From a checkpoint of a small image embedding model: 11300 steps, 61751 training examples.
Rows from expert 7 of block 3, named by matrix and row number. Rows with one number belong to one neuron. Each number is 200 + 20 x the weight over its row's rms, rounded and kept within 0 to 999. All counts start at 0. After the name is the row's rms in percent of the matrix's.
# up: expert up (model.blocks.3.mlp.up, 8x64x256), inputs 192-255
# down: expert down (model.blocks.3.mlp.down, 8x256x64, transposed), outputs 192-255
up.4,096,183,209,207,194,196,190,208,195,193,192,223,178,173,167,165,172,182,207,220,204,202,202,189,150,205,163,212,222,187,239,211,210,244,207,210,199,224,203,237,192,213,245,177,218,197,190,176,221,208,212,150,198,207,192,232,209,204,203,206,204,182,200,185,202
down.4,095,140,231,192,211,176,183,204,202,205,208,184,212,222,164,186,215,218,213,197,190,181,205,170,208,219,216,184,182,179,177,215,205,208,218,207,218,253,210,195,209,199,180,219,204,185,203,180,227,190,209,177,220,214,223,182,231,181,184,180,201,191,189,230,208
up.5,098,211,212,164,190,218,218,226,156,219,238,226,182,237,225,198,162,182,169,191,180,171,180,185,176,185,203,191,213,206,223,190,191,227,197,183,198,230,254,224,184,219,197,147,221,188,244,218,200,193,193,210,185,183,171,214,198,229,197,151,164,185,171,220,229
down.5,095,206,171,224,189,164,223,182,200,174,212,211,172,176,223,202,184,181,198,205,180,186,241,197,165,177,185,200,209,174,187,191,198,238,175,217,182,214,180,170,170,191,195,202,156,212,207,177,230,198,194,236,146,186,199,222,173,203,194,202,204,181,247,167,217
up.6,102,253,187,202,218,188,163,172,196,219,157,199,190,244,180,207,202,202,177,175,219,196,191,178,190,196,157,186,215,187,189,186,202,210,204,190,209,220,180,183,213,208,213,220,185,200,194,192,244,219,209,210,178,200,199,213,183,163,185,186,222,203,181,189,214
down.6,095,219,192,204,208,189,218,181,221,187,174,196,234,193,241,152,191,185,205,210,218,214,204,210,222,197,233,166,233,222,221,226,229,236,177,238,170,205,187,240,208,219,197,211,213,186,207,185,166,201,202,222,200,208,164,219,202,193,192,195,198,198,202,222,197
up.7,097,186,212,188,195,211,234,193,176,182,196,167,235,132,205,193,209,205,191,234,214,197,199,225,229,207,196,222,200,219,193,233,201,198,189,209,193,182,212,229,195,189,210,161,235,211,184,187,182,226,195,191,227,212,199,203,203,206,181,167,193,196,221,185,170
down.7,098,193,218,201,236,191,190,192,178,223,198,207,171,179,255,234,220,225,194,211,194,199,193,220,214,212,172,197,213,230,186,188,224,196,187,184,198,216,195,205,227,186,189,207,181,234,205,214,197,201,182,198,211,206,172,209,207,224,212,212,171,216,214,204,217
up.8,103,218,219,201,210,196,200,202,183,197,228,211,172,221,203,202,170,194,226,189,189,209,200,225,179,219,222,209,197,206,225,210,196,195,185,221,178,217,175,179,179,191,165,203,175,203,193,207,221,207,171,191,199,198,220,208,210,178,208,237,220,239,198,187,211
down.8,093,195,215,182,178,248,194,193,217,211,238,204,207,204,172,217,201,191,173,210,213,216,170,161,199,201,211,215,185,210,203,183,196,148,209,173,192,172,205,192,210,188,203,154,194,190,216,215,206,224,217,227,183,176,188,227,226,197,225,196,200,180,215,220,207
up.9,101,206,195,145,230,171,213,191,188,216,201,186,175,210,203,172,209,176,206,203,214,209,205,181,188,226,200,220,183,233,185,237,189,216,168,229,200,222,218,204,180,197,207,191,218,190,214,183,188,175,237,213,183,185,253,195,181,224,218,158,181,185,190,172,182
down.9,096,204,224,207,218,170,194,223,189,197,143,200,150,230,185,196,222,202,181,201,201,222,192,200,173,180,173,164,193,232,203,214,181,198,204,188,211,191,190,231,188,186,210,212,199,205,190,169,184,188,186,208,201,191,207,223,232,224,200,177,241,193,196,199,195
up.10,103,218,192,216,194,221,223,195,199,181,223,207,197,228,173,185,177,229,202,213,199,180,200,216,194,185,224,180,215,208,218,191,217,220,198,233,185,214,208,201,192,211,163,176,179,157,193,152,210,176,238,210,198,223,235,204,187,186,213,210,165,216,185,231,205
down.10,104,205,207,195,188,227,221,178,175,206,223,211,189,198,191,181,211,179,199,175,206,216,158,151,176,182,178,187,203,195,181,185,200,172,191,189,188,162,192,229,204,220,194,188,182,190,211,208,182,190,222,218,230,207,200,260,214,227,193,180,240,167,216,198,185
up.11,089,205,202,216,207,193,227,210,237,206,223,143,200,167,220,206,215,188,187,182,202,184,190,206,206,200,215,171,191,176,185,221,205,173,183,193,202,203,161,202,205,217,173,197,206,193,163,200,199,188,216,183,199,182,200,186,198,173,182,185,175,220,172,206,146
down.11,100,174,188,208,185,226,195,193,174,170,217,198,220,210,224,197,222,210,194,218,193,218,173,211,207,222,185,237,168,219,200,198,158,189,229,220,195,192,179,210,207,213,215,201,204,177,180,199,187,211,184,185,197,220,223,221,177,192,212,196,175,194,186,194,194
up.12,107,221,225,177,203,226,202,195,184,191,185,169,215,183,217,174,201,178,210,191,231,215,208,176,184,205,248,168,174,177,173,214,203,152,220,209,206,201,206,192,228,167,225,178,208,216,219,203,205,197,236,189,199,200,187,218,168,208,165,169,236,222,192,194,231
down.12,102,195,191,219,191,213,184,191,170,204,187,162,228,205,238,206,200,194,234,181,164,190,214,183,184,187,169,194,184,187,226,209,203,202,210,177,192,212,191,225,235,231,201,189,210,198,145,229,194,196,203,195,178,197,211,201,156,183,173,198,203,206,203,196,159
up.13,100,253,215,201,207,209,217,207,210,179,210,196,193,219,191,195,209,200,227,185,189,195,195,239,197,179,195,205,195,218,196,172,230,155,199,183,230,173,204,183,201,181,214,208,187,177,206,212,199,195,214,186,194,181,196,135,214,142,215,173,217,217,228,159,180
down.13,097,187,231,205,202,196,170,212,195,170,206,218,232,211,213,200,189,182,186,194,211,200,173,209,197,205,235,191,228,205,202,204,218,234,239,214,167,204,227,229,212,180,200,186,176,180,200,170,219,206,257,197,163,221,184,176,166,206,217,178,179,225,206,221,198
up.14,095,208,161,206,214,194,149,186,231,198,215,204,184,205,196,190,198,180,187,215,160,216,191,262,206,215,250,197,217,204,230,219,244,209,180,173,199,196,243,195,169,225,256,214,155,222,244,213,180,180,187,206,157,167,199,191,186,179,173,204,224,234,227,222,203
down.14,094,198,178,180,205,179,192,221,232,216,212,194,224,188,196,211,202,187,200,194,217,211,165,226,197,203,181,186,210,203,196,199,210,195,230,194,196,206,188,200,180,193,210,209,236,212,188,241,173,195,198,198,173,207,221,196,193,209,223,185,198,190,224,236,201
up.15,095,180,215,235,204,195,232,182,194,208,197,201,201,160,221,242,221,212,195,210,195,235,201,203,179,161,183,177,200,165,220,217,211,186,235,181,185,167,180,232,209,223,192,193,203,188,211,189,214,212,186,178,213,172,178,228,176,190,189,190,203,182,209,210,208
down.15,093,205,189,224,214,218,193,224,225,150,226,183,219,213,189,172,214,215,214,199,231,212,198,154,218,191,196,190,198,224,204,172,222,188,185,206,206,178,218,218,221,206,171,247,218,207,173,166,244,187,228,198,190,196,192,122,207,197,195,217,168,188,211,198,193
up.16,109,226,224,182,188,227,172,195,204,170,224,193,190,182,205,182,198,203,197,184,178,185,218,174,181,230,175,143,188,190,181,197,218,202,234,192,191,208,208,158,205,243,184,159,209,191,210,191,208,198,182,203,167,175,192,216,195,179,233,190,218,188,183,207,174
down.16,102,193,192,190,141,189,206,214,192,225,162,221,226,178,211,166,198,186,180,183,192,203,236,201,214,212,193,164,222,236,204,217,201,213,189,211,201,252,195,220,216,189,186,213,222,205,188,166,211,215,189,192,190,224,218,210,192,192,176,198,211,203,167,195,219
up.17,102,177,191,202,204,205,197,180,213,188,226,199,187,208,168,198,199,192,199,169,224,190,216,190,233,209,187,222,186,203,165,176,230,222,217,194,190,197,240,200,208,232,205,192,191,191,202,226,238,200,212,217,225,223,230,220,180,196,194,199,187,191,190,217,184
down.17,099,235,223,216,233,220,218,213,226,224,177,243,175,216,210,220,216,201,199,215,230,204,198,149,181,177,212,204,213,212,201,185,221,217,204,192,208,192,197,214,207,192,182,207,154,193,190,236,199,183,211,203,210,200,209,176,215,199,217,209,195,206,204,232,180
up.18,091,192,210,228,221,205,204,195,157,206,217,171,182,184,199,215,203,207,214,198,220,227,199,180,203,191,219,205,212,177,203,206,206,199,200,208,215,208,228,196,187,227,215,182,239,189,195,212,237,250,180,183,221,204,212,188,207,196,185,191,193,173,195,231,194
down.18,097,253,217,206,182,233,172,157,167,195,182,204,198,188,225,192,191,198,208,189,215,206,200,214,201,177,188,174,176,215,216,190,208,172,195,211,213,202,210,198,187,202,184,204,193,178,192,219,194,197,203,184,152,164,219,217,217,213,198,225,190,224,230,211,196
up.19,104,209,183,180,238,198,247,195,227,223,256,195,208,190,212,206,200,217,170,197,183,231,195,184,171,203,224,202,216,202,193,188,228,208,203,212,183,211,181,195,236,221,227,206,234,187,198,184,189,223,200,218,199,202,229,201,180,202,194,230,207,194,207,169,175
down.19,102,198,201,207,224,186,214,184,189,208,181,192,159,194,201,189,188,181,218,202,202,201,193,216,235,155,190,256,208,188,182,216,207,223,225,184,219,201,200,208,208,215,172,196,211,174,185,199,222,224,198,207,196,199,203,185,180,188,217,216,211,203,210,185,209
up.20,104,202,195,215,189,182,179,216,243,203,187,158,172,181,203,229,212,196,201,178,203,237,225,230,170,209,230,226,219,199,181,187,231,201,196,207,226,155,186,221,183,190,174,166,227,193,172,189,185,220,186,198,194,192,213,244,176,197,205,161,205,243,210,174,168
down.20,099,182,205,186,213,179,188,205,200,198,179,181,180,204,158,186,221,232,211,198,187,190,197,210,193,221,252,206,197,202,203,200,156,196,214,223,194,182,192,241,224,220,229,205,212,210,203,192,209,204,218,196,224,203,166,186,199,198,200,236,195,184,206,190,203
up.21,095,225,171,220,194,196,203,260,203,204,230,167,213,176,209,165,229,203,209,209,204,196,234,203,231,214,162,230,188,181,191,187,196,204,194,210,188,214,179,243,166,210,174,199,208,204,215,201,221,208,187,203,185,178,227,186,196,189,232,161,197,192,181,185,228
down.21,105,199,233,205,225,205,224,241,156,223,183,155,220,205,214,164,214,209,216,219,196,179,165,220,183,226,197,192,187,242,230,182,218,208,227,216,220,159,204,206,213,208,201,186,191,185,203,206,195,208,177,183,201,202,202,203,184,221,230,232,202,178,200,179,232
up.22,090,248,177,186,198,198,196,225,225,197,175,200,183,193,216,193,220,185,173,199,190,206,200,204,182,221,212,225,201,208,172,184,180,174,222,202,204,206,193,230,225,176,202,221,216,212,216,214,181,231,199,206,222,200,220,199,194,228,199,214,203,234,167,210,189
down.22,096,215,197,216,192,210,224,194,206,219,241,175,178,172,227,197,177,205,224,187,198,186,195,194,203,219,210,216,203,212,218,202,219,204,203,223,194,180,179,182,146,223,198,162,205,194,224,203,213,186,190,213,191,205,208,194,201,203,174,199,205,209,171,204,217
up.23,091,191,175,218,191,236,199,191,183,199,212,215,223,181,191,190,202,166,193,200,176,227,206,198,206,188,182,210,185,189,203,238,186,191,177,209,195,161,194,183,199,202,225,197,221,211,198,188,212,203,197,232,192,203,177,194,208,224,222,175,195,206,211,211,220
down.23,098,212,157,218,166,231,175,207,202,199,231,218,244,216,194,233,222,201,219,191,179,207,215,243,179,195,213,170,172,205,189,210,236,183,218,192,219,192,163,199,218,223,193,188,213,200,203,176,214,223,178,189,234,181,208,161,183,166,192,205,170,209,176,220,239
up.24,111,185,185,190,188,213,225,205,192,197,182,159,178,216,203,175,217,212,195,202,176,154,184,234,167,227,180,213,207,197,163,189,216,170,172,214,210,194,167,217,202,205,180,223,170,197,249,214,166,202,204,213,181,205,205,191,207,175,193,223,244,214,226,205,151
down.24,103,206,177,186,206,205,144,193,204,227,173,247,175,219,195,210,224,198,208,182,204,195,209,186,225,229,172,193,204,261,229,183,188,232,196,207,176,186,193,193,179,198,195,213,212,210,233,173,218,176,190,216,181,209,229,182,199,193,227,180,207,195,247,169,223
up.25,104,189,162,197,157,198,206,210,180,223,208,184,161,243,187,198,205,202,183,226,170,192,169,230,195,221,203,232,207,191,204,202,191,243,208,214,170,200,240,184,210,234,284,162,202,215,202,200,211,200,194,195,196,174,216,193,187,166,203,189,216,201,194,242,209
down.25,108,187,229,220,160,200,208,234,219,175,208,227,189,207,175,204,195,200,205,186,222,219,198,189,214,179,207,202,215,213,221,202,204,197,197,194,190,194,203,201,187,220,215,197,180,178,185,193,224,187,201,196,182,190,180,232,225,199,210,211,216,193,161,236,192
up.26,103,192,216,194,234,248,195,173,215,198,194,169,224,172,184,207,179,168,192,206,174,206,176,197,182,172,185,213,211,195,192,165,215,193,153,184,214,204,177,248,180,214,206,169,195,205,212,203,217,221,212,165,210,186,179,190,225,207,178,215,195,196,208,198,192
down.26,107,201,207,171,164,178,197,203,211,210,192,233,198,184,187,204,205,231,205,182,173,202,197,222,183,230,237,178,202,182,171,211,201,194,201,204,195,208,203,199,218,194,204,197,210,214,211,196,196,246,205,183,231,186,184,211,221,178,228,194,165,223,190,171,247
up.27,100,185,189,196,177,191,173,220,212,197,207,219,212,229,217,211,191,174,165,189,205,226,203,223,183,215,227,173,239,235,177,180,194,224,187,184,210,218,227,216,183,177,167,199,167,186,195,229,182,207,238,229,196,235,207,227,195,199,206,236,177,175,219,212,184
down.27,098,209,210,227,207,186,190,191,196,180,165,215,138,174,212,221,198,183,223,208,184,216,198,225,218,201,176,181,225,188,186,205,184,234,197,199,171,197,247,229,187,213,225,249,170,205,214,200,212,189,177,184,188,180,198,216,173,191,194,224,193,193,163,205,213
up.28,102,162,189,183,214,184,193,191,203,218,199,195,197,240,202,190,180,233,197,170,206,193,191,246,213,201,199,217,182,193,229,203,215,208,200,186,189,225,185,211,191,228,212,189,222,179,131,209,213,220,189,186,166,165,189,174,158,226,184,225,200,197,177,225,190
down.28,108,196,226,213,175,200,228,237,184,215,218,189,198,186,196,191,211,193,201,211,198,209,201,190,169,227,203,216,221,199,195,194,201,163,180,197,200,189,196,144,202,191,194,212,188,244,238,198,182,177,201,210,224,204,199,198,209,212,251,237,230,208,205,182,178
up.29,101,190,179,224,193,193,176,204,186,242,213,159,177,194,196,197,179,205,198,207,204,201,206,205,211,198,193,182,196,227,196,177,223,199,218,185,206,160,207,214,153,217,227,187,192,235,225,188,193,245,221,164,198,173,223,217,154,177,214,197,185,183,216,192,149
down.29,095,207,182,214,159,186,223,212,191,204,195,158,216,172,188,195,210,206,220,222,182,223,216,187,198,163,219,166,155,197,196,186,200,212,203,216,202,183,207,214,200,157,196,248,182,219,185,227,194,208,195,180,192,221,220,195,193,215,188,224,190,204,222,176,162
up.30,107,173,212,199,197,215,202,196,198,169,231,215,167,219,189,180,202,198,181,208,209,201,185,188,186,170,215,241,223,186,233,170,207,174,238,191,215,182,236,198,176,246,190,222,188,238,198,206,167,193,205,193,185,184,192,228,176,189,220,202,189,196,214,179,203
down.30,107,183,207,215,218,204,156,177,222,192,233,211,183,205,261,204,200,226,213,177,214,207,193,193,222,201,187,256,211,204,184,207,209,151,218,214,218,210,222,206,222,217,189,235,193,246,245,217,175,200,204,204,167,174,238,256,211,183,213,199,195,194,191,232,191
up.31,102,157,228,184,178,192,236,208,232,224,196,185,188,193,194,169,204,195,184,208,188,182,191,200,160,225,197,222,188,184,249,179,223,231,196,218,201,236,200,210,195,145,186,183,191,189,187,175,166,175,203,210,170,192,182,227,170,189,150,195,219,194,209,232,228
down.31,100,212,223,227,229,193,188,213,193,200,235,213,175,235,184,181,160,217,160,220,205,208,203,208,233,210,193,177,168,212,183,207,189,173,195,239,226,243,197,190,220,218,197,201,183,187,186,227,211,203,201,197,206,218,196,214,231,209,216,186,214,174,251,210,188
up.32,099,176,176,236,247,184,174,199,207,210,226,211,215,190,225,179,215,284,184,200,189,182,186,207,182,213,186,192,217,184,249,205,203,196,226,220,167,194,176,186,233,173,185,197,189,224,207,198,177,195,205,193,222,184,223,229,230,216,229,204,205,226,233,184,208
down.32,099,213,166,203,262,188,216,217,208,224,207,204,192,245,199,196,186,163,157,185,218,190,191,224,196,215,175,224,209,202,192,203,186,192,185,175,205,222,197,203,178,184,185,141,202,176,209,194,193,174,175,194,181,227,182,219,248,201,223,210,188,204,195,190,250
up.33,098,227,215,215,169,211,228,172,209,212,167,224,230,188,196,156,184,200,203,174,198,207,182,196,198,190,187,218,220,222,211,209,166,232,183,214,234,220,223,131,185,160,165,180,248,188,216,230,204,212,214,213,181,215,180,180,166,199,178,206,166,224,228,171,204
down.33,091,241,240,185,222,176,165,187,231,165,218,211,187,225,176,181,184,199,193,214,204,214,207,223,213,162,235,180,217,189,209,192,196,263,184,210,197,158,203,202,198,224,200,199,219,198,185,210,239,212,192,193,214,197,165,175,220,214,214,200,184,201,170,176,205
up.34,094,167,184,182,194,165,247,228,170,183,192,248,164,222,201,157,223,228,191,185,244,196,197,221,185,184,186,170,217,189,196,189,196,213,179,185,201,189,188,221,205,204,208,214,193,213,204,156,216,148,191,151,209,199,169,193,214,141,193,211,206,219,195,189,226
down.34,100,179,167,156,223,173,243,204,183,185,218,215,209,210,210,167,235,155,168,204,219,213,219,178,198,198,183,192,185,182,211,202,185,212,209,216,218,208,210,237,200,232,211,190,211,199,227,168,166,253,191,174,222,206,155,204,193,219,196,221,208,157,220,194,200
up.35,111,181,222,188,206,190,197,187,197,172,204,266,198,198,219,214,184,236,197,190,184,201,207,198,210,189,162,194,163,224,252,210,182,173,192,176,199,248,202,197,224,208,201,158,183,197,197,198,224,180,191,170,193,169,217,180,214,217,254,217,180,180,187,206,224
down.35,110,170,220,233,230,229,206,220,192,206,218,236,188,195,198,196,215,198,181,220,193,182,165,165,186,213,186,200,200,182,192,200,223,231,190,212,183,190,218,246,205,209,194,141,201,185,161,172,235,196,210,193,186,214,172,203,226,196,171,217,196,222,222,194,181
up.36,099,184,187,204,207,218,229,213,189,195,195,196,208,203,191,192,200,194,234,193,188,214,232,199,183,175,217,179,201,214,190,218,199,186,224,199,208,183,215,211,224,176,218,164,227,163,219,183,199,165,171,172,172,213,216,203,230,200,202,203,194,221,191,214,229
down.36,096,200,213,219,185,185,221,214,246,232,170,212,205,193,205,208,183,189,172,189,231,167,205,169,218,186,248,209,185,204,224,178,181,238,218,189,167,220,200,201,206,200,213,180,214,201,202,195,194,181,202,178,181,167,178,201,220,204,200,206,201,205,218,218,205
up.37,105,172,208,196,171,204,214,177,169,148,188,189,198,181,184,186,186,179,212,178,196,204,182,183,216,196,219,184,175,192,212,208,224,198,175,167,224,187,195,189,188,197,213,204,189,181,231,190,210,195,194,192,209,203,205,169,207,205,184,201,192,255,199,193,215
down.37,096,197,196,198,203,195,208,216,216,169,251,179,197,184,211,223,223,218,197,207,163,205,223,191,200,177,257,198,197,182,225,178,174,225,192,204,213,257,191,176,221,224,230,205,215,196,171,199,195,186,201,204,171,177,169,199,169,191,206,194,204,201,194,213,208
up.38,100,221,198,230,203,207,199,191,196,235,226,217,182,181,228,162,201,181,190,195,160,186,212,198,185,201,214,159,159,200,243,198,222,168,196,212,196,202,198,184,209,209,198,167,216,195,187,201,147,170,205,249,199,204,182,237,182,196,182,186,160,208,182,184,149
down.38,097,211,181,199,198,161,176,203,176,227,220,186,204,191,208,197,188,192,208,190,186,205,190,219,168,179,198,230,201,203,193,189,172,236,194,204,217,214,210,195,234,178,231,186,228,196,204,205,221,159,242,221,219,191,197,210,188,158,200,202,194,219,208,209,209
up.39,100,187,173,193,227,138,174,218,192,209,170,194,213,156,195,191,227,227,224,189,178,219,210,246,167,201,201,214,214,187,220,181,187,249,190,183,218,195,160,208,206,233,203,195,265,215,218,231,223,215,209,226,218,214,203,183,210,211,213,185,222,220,183,205,211
down.39,104,211,188,187,190,188,171,172,227,210,218,213,183,171,197,197,181,208,135,202,192,191,201,178,248,198,179,188,217,178,180,217,189,204,179,188,176,182,170,206,175,184,195,243,186,186,186,176,186,200,205,224,198,208,198,192,209,212,192,206,204,194,216,170,213
up.40,096,138,205,197,214,182,246,181,236,209,180,207,191,192,195,202,176,202,203,221,193,195,209,205,154,190,201,205,206,203,196,192,227,200,185,190,219,230,207,230,220,206,226,234,174,230,198,181,213,170,159,184,223,177,189,192,184,183,219,171,183,208,194,181,193
down.40,096,176,194,214,196,196,163,220,199,235,195,223,239,167,205,209,182,187,209,204,169,193,224,171,200,221,213,179,208,197,214,237,211,165,208,193,238,218,201,209,193,175,187,197,177,247,157,188,191,227,197,200,188,197,206,209,171,195,227,187,212,209,179,188,172
up.41,103,191,188,202,197,207,195,206,204,172,190,189,223,164,213,219,184,192,176,206,184,159,192,194,209,195,176,205,203,185,200,191,165,221,210,183,223,212,218,177,187,144,187,221,187,224,247,203,199,221,225,185,177,225,178,233,225,166,172,220,166,208,175,178,203
down.41,103,174,209,232,212,211,216,186,198,201,215,214,207,209,185,220,178,201,207,197,225,199,229,184,219,201,213,238,194,189,180,227,195,201,187,171,217,229,198,203,189,206,188,185,221,205,218,196,183,216,181,171,214,179,211,221,200,236,197,184,197,194,175,181,198
up.42,101,205,180,185,214,202,208,200,182,229,188,194,172,208,194,243,200,192,209,184,197,202,211,203,209,223,170,213,153,208,159,213,148,210,234,160,225,238,195,178,181,206,178,213,187,206,170,215,171,219,174,180,188,169,180,220,196,208,178,217,193,225,204,175,162
down.42,108,204,256,229,221,209,189,227,202,203,182,224,230,229,211,187,226,193,199,184,175,189,194,167,166,230,184,197,214,206,187,188,197,232,179,196,208,214,203,202,184,191,193,188,206,203,217,179,218,180,204,195,186,205,218,197,202,237,216,193,191,172,152,200,207
up.43,106,212,219,228,175,206,212,210,188,174,215,184,193,232,188,196,180,221,212,197,168,184,223,197,215,226,116,210,237,182,210,199,198,203,211,197,181,212,228,227,186,201,212,194,191,190,210,229,222,222,202,196,218,204,173,191,205,214,227,185,138,205,201,228,219
down.43,102,203,187,189,215,182,158,198,195,189,184,173,213,182,174,174,200,204,185,206,213,190,172,217,212,204,199,200,210,204,235,209,224,193,181,255,185,215,175,170,194,186,233,184,159,163,210,218,187,197,196,198,177,207,195,191,234,234,181,228,167,192,220,189,178
up.44,102,173,203,184,196,213,189,164,206,216,220,161,211,199,209,197,208,228,215,227,187,212,179,184,208,245,243,184,200,202,179,216,214,177,210,204,192,229,194,225,201,228,208,236,198,229,169,189,213,193,221,210,184,187,208,175,181,212,219,224,194,210,209,214,206
down.44,100,201,210,231,191,203,198,212,179,187,231,200,233,244,227,197,206,193,209,198,200,183,230,207,195,193,219,235,218,212,190,160,186,198,220,211,205,182,205,208,190,189,180,208,210,187,170,192,186,196,197,185,176,187,214,185,192,222,209,195,195,211,200,181,188
up.45,090,203,201,248,216,170,207,229,194,185,189,175,161,200,223,185,172,191,203,171,174,211,202,226,216,237,200,167,216,233,214,191,212,201,167,212,172,195,199,213,200,232,207,212,185,218,227,192,200,187,202,209,218,196,174,217,193,220,184,221,171,220,176,188,197
down.45,106,202,208,235,181,190,213,154,164,198,180,193,215,217,199,215,202,193,202,197,192,202,170,222,188,174,218,213,171,216,199,162,178,218,175,216,200,176,222,198,198,213,233,154,192,194,168,206,210,172,225,172,205,199,153,200,229,237,219,220,212,177,192,204,199
up.46,098,172,230,223,184,222,160,174,223,196,213,179,207,214,187,211,182,191,214,183,185,236,182,200,224,214,216,194,260,180,220,235,196,182,202,178,203,222,205,234,195,210,225,183,189,162,204,167,193,227,188,203,179,185,225,172,201,178,194,217,228,203,205,238,197
down.46,100,219,200,211,185,230,241,193,182,203,183,209,234,176,222,216,190,199,212,174,198,213,191,236,265,209,231,214,200,187,202,188,229,186,207,195,164,188,199,193,220,193,214,217,207,220,224,202,218,197,186,199,170,195,225,208,241,220,209,192,174,213,196,205,259
up.47,106,219,187,191,225,213,171,179,197,169,191,199,190,163,163,196,200,189,256,202,176,227,222,201,240,197,155,184,198,211,165,212,186,211,216,210,200,192,184,202,228,171,204,180,174,230,176,175,224,181,229,229,189,194,199,227,184,211,197,223,181,167,167,222,184
down.47,108,218,162,240,228,196,225,182,238,222,169,201,198,223,195,215,216,211,219,193,185,184,188,167,199,190,161,215,216,176,200,195,208,162,228,186,189,211,177,198,233,207,212,187,178,173,249,200,208,187,187,206,219,202,192,205,172,214,202,177,239,222,188,194,222
up.48,095,232,213,204,230,189,204,185,183,184,251,207,178,185,209,204,159,186,224,166,200,205,197,198,185,202,197,186,192,147,173,180,196,192,220,190,178,201,226,203,180,208,211,212,185,196,227,162,191,182,223,202,199,229,204,213,192,215,220,231,215,249,203,234,208
down.48,106,232,180,196,197,220,209,192,176,217,235,197,207,224,222,195,168,173,197,207,208,215,210,168,215,207,189,190,170,193,221,165,192,216,209,200,208,238,209,178,180,211,209,199,215,174,181,251,226,203,166,180,240,194,221,175,192,173,205,204,168,187,204,228,204
up.49,096,201,177,190,205,179,184,170,176,223,186,212,165,205,207,186,197,179,218,208,216,217,193,211,187,189,202,175,193,211,206,196,194,203,185,203,199,188,195,234,171,238,204,211,191,213,153,216,224,221,200,176,186,168,217,197,180,207,194,170,193,187,215,214,218
down.49,098,230,200,206,195,177,194,208,232,199,222,180,205,222,170,237,186,229,168,208,234,209,169,183,189,185,173,223,198,195,253,191,191,202,237,203,180,210,200,230,178,219,200,200,226,176,197,178,218,210,191,224,194,216,183,191,195,181,198,225,198,233,199,190,231
up.50,103,202,206,152,200,185,162,199,203,224,181,193,198,182,172,177,204,228,236,158,204,190,180,210,159,179,198,176,180,195,167,163,196,225,189,175,209,232,182,191,204,250,222,208,208,200,174,157,191,184,229,216,190,203,191,193,202,171,206,226,198,170,213,230,220
down.50,101,197,220,160,178,178,184,202,234,220,217,181,215,180,171,195,195,171,178,203,217,166,241,200,194,175,238,198,211,220,199,196,200,192,213,198,189,241,205,205,194,194,219,227,178,201,213,168,216,178,195,218,226,205,222,187,217,208,189,207,162,181,215,194,227
up.51,097,212,212,221,210,188,203,182,174,201,180,180,240,229,201,164,186,208,209,214,210,223,198,205,197,215,171,230,211,192,204,218,233,198,190,204,181,204,178,195,207,181,156,202,185,213,179,214,210,161,182,211,221,197,195,166,167,219,204,223,213,210,188,208,194
down.51,102,225,180,182,172,229,166,185,199,212,202,214,169,184,206,161,213,189,177,189,233,229,199,220,214,185,166,214,207,217,186,246,186,215,204,187,211,192,212,186,202,212,180,209,235,210,209,209,205,172,212,197,222,219,181,189,202,209,210,201,195,177,178,226,193
up.52,099,208,204,222,187,184,192,210,172,216,179,212,214,181,202,202,207,172,204,187,185,180,183,206,191,218,203,235,219,191,178,182,162,191,200,189,218,237,209,238,193,203,173,196,183,191,201,157,213,222,203,195,208,229,244,192,208,221,175,189,225,205,205,199,240
down.52,096,159,195,187,210,195,203,209,221,177,186,187,170,171,149,164,165,217,200,192,165,184,197,191,217,201,231,194,238,213,211,195,201,195,177,224,226,220,195,200,208,196,201,201,188,211,190,239,191,201,212,210,207,211,174,179,174,205,193,180,187,166,183,182,158
up.53,099,234,212,183,210,195,162,210,192,178,175,231,175,221,205,202,203,212,187,206,213,191,232,233,180,177,194,216,182,208,160,213,211,214,179,207,219,173,201,180,199,197,187,187,210,192,256,190,218,185,154,199,188,228,225,195,199,204,229,193,201,212,201,215,209
down.53,100,206,172,206,216,224,203,202,180,207,224,200,190,165,220,191,196,210,199,198,221,201,211,198,242,188,198,227,234,186,201,170,220,201,171,202,177,191,174,233,193,214,179,203,186,224,216,210,208,195,187,218,202,181,180,200,192,208,211,209,217,178,204,192,199
up.54,103,228,211,167,208,202,184,216,238,163,173,190,228,197,202,181,229,190,194,180,199,224,228,142,189,174,175,160,180,217,222,214,185,177,227,214,190,164,173,222,224,176,142,220,181,190,210,193,223,178,248,205,219,206,203,188,211,163,195,181,190,247,230,180,182
down.54,099,227,244,168,210,239,199,200,196,209,169,181,198,167,198,205,219,189,170,197,236,190,201,227,189,219,239,183,153,203,165,200,214,170,182,207,225,168,192,193,207,200,190,186,193,185,210,204,212,166,233,189,234,227,232,220,234,205,184,205,192,176,216,205,155
up.55,102,213,189,201,205,195,174,200,198,165,222,185,204,223,216,176,223,203,217,213,170,123,197,179,192,178,211,197,197,134,217,208,181,188,167,213,203,202,197,186,175,218,197,221,177,170,210,196,235,184,202,181,204,242,230,241,200,190,205,194,199,206,167,224,210
down.55,103,226,198,181,207,225,203,159,186,215,262,198,198,232,215,245,175,197,196,201,223,198,229,171,244,239,188,212,221,242,233,212,199,166,225,188,202,174,200,188,216,198,198,164,196,133,197,258,203,177,213,172,223,192,203,183,211,229,184,188,220,193,246,219,177
up.56,096,184,180,211,201,163,159,144,226,228,198,173,217,201,222,239,214,218,193,241,232,193,196,191,208,187,189,195,212,191,164,205,197,180,166,171,206,202,234,180,222,205,192,191,219,137,204,240,196,197,162,200,182,251,200,207,190,215,189,202,202,185,228,228,209
down.56,096,182,201,192,205,182,153,185,183,198,187,161,190,188,200,184,162,208,206,210,192,196,183,200,170,250,240,183,210,223,225,230,222,205,219,171,170,222,194,206,178,207,184,228,223,213,162,191,178,177,182,194,235,184,221,229,174,217,190,204,191,204,204,205,188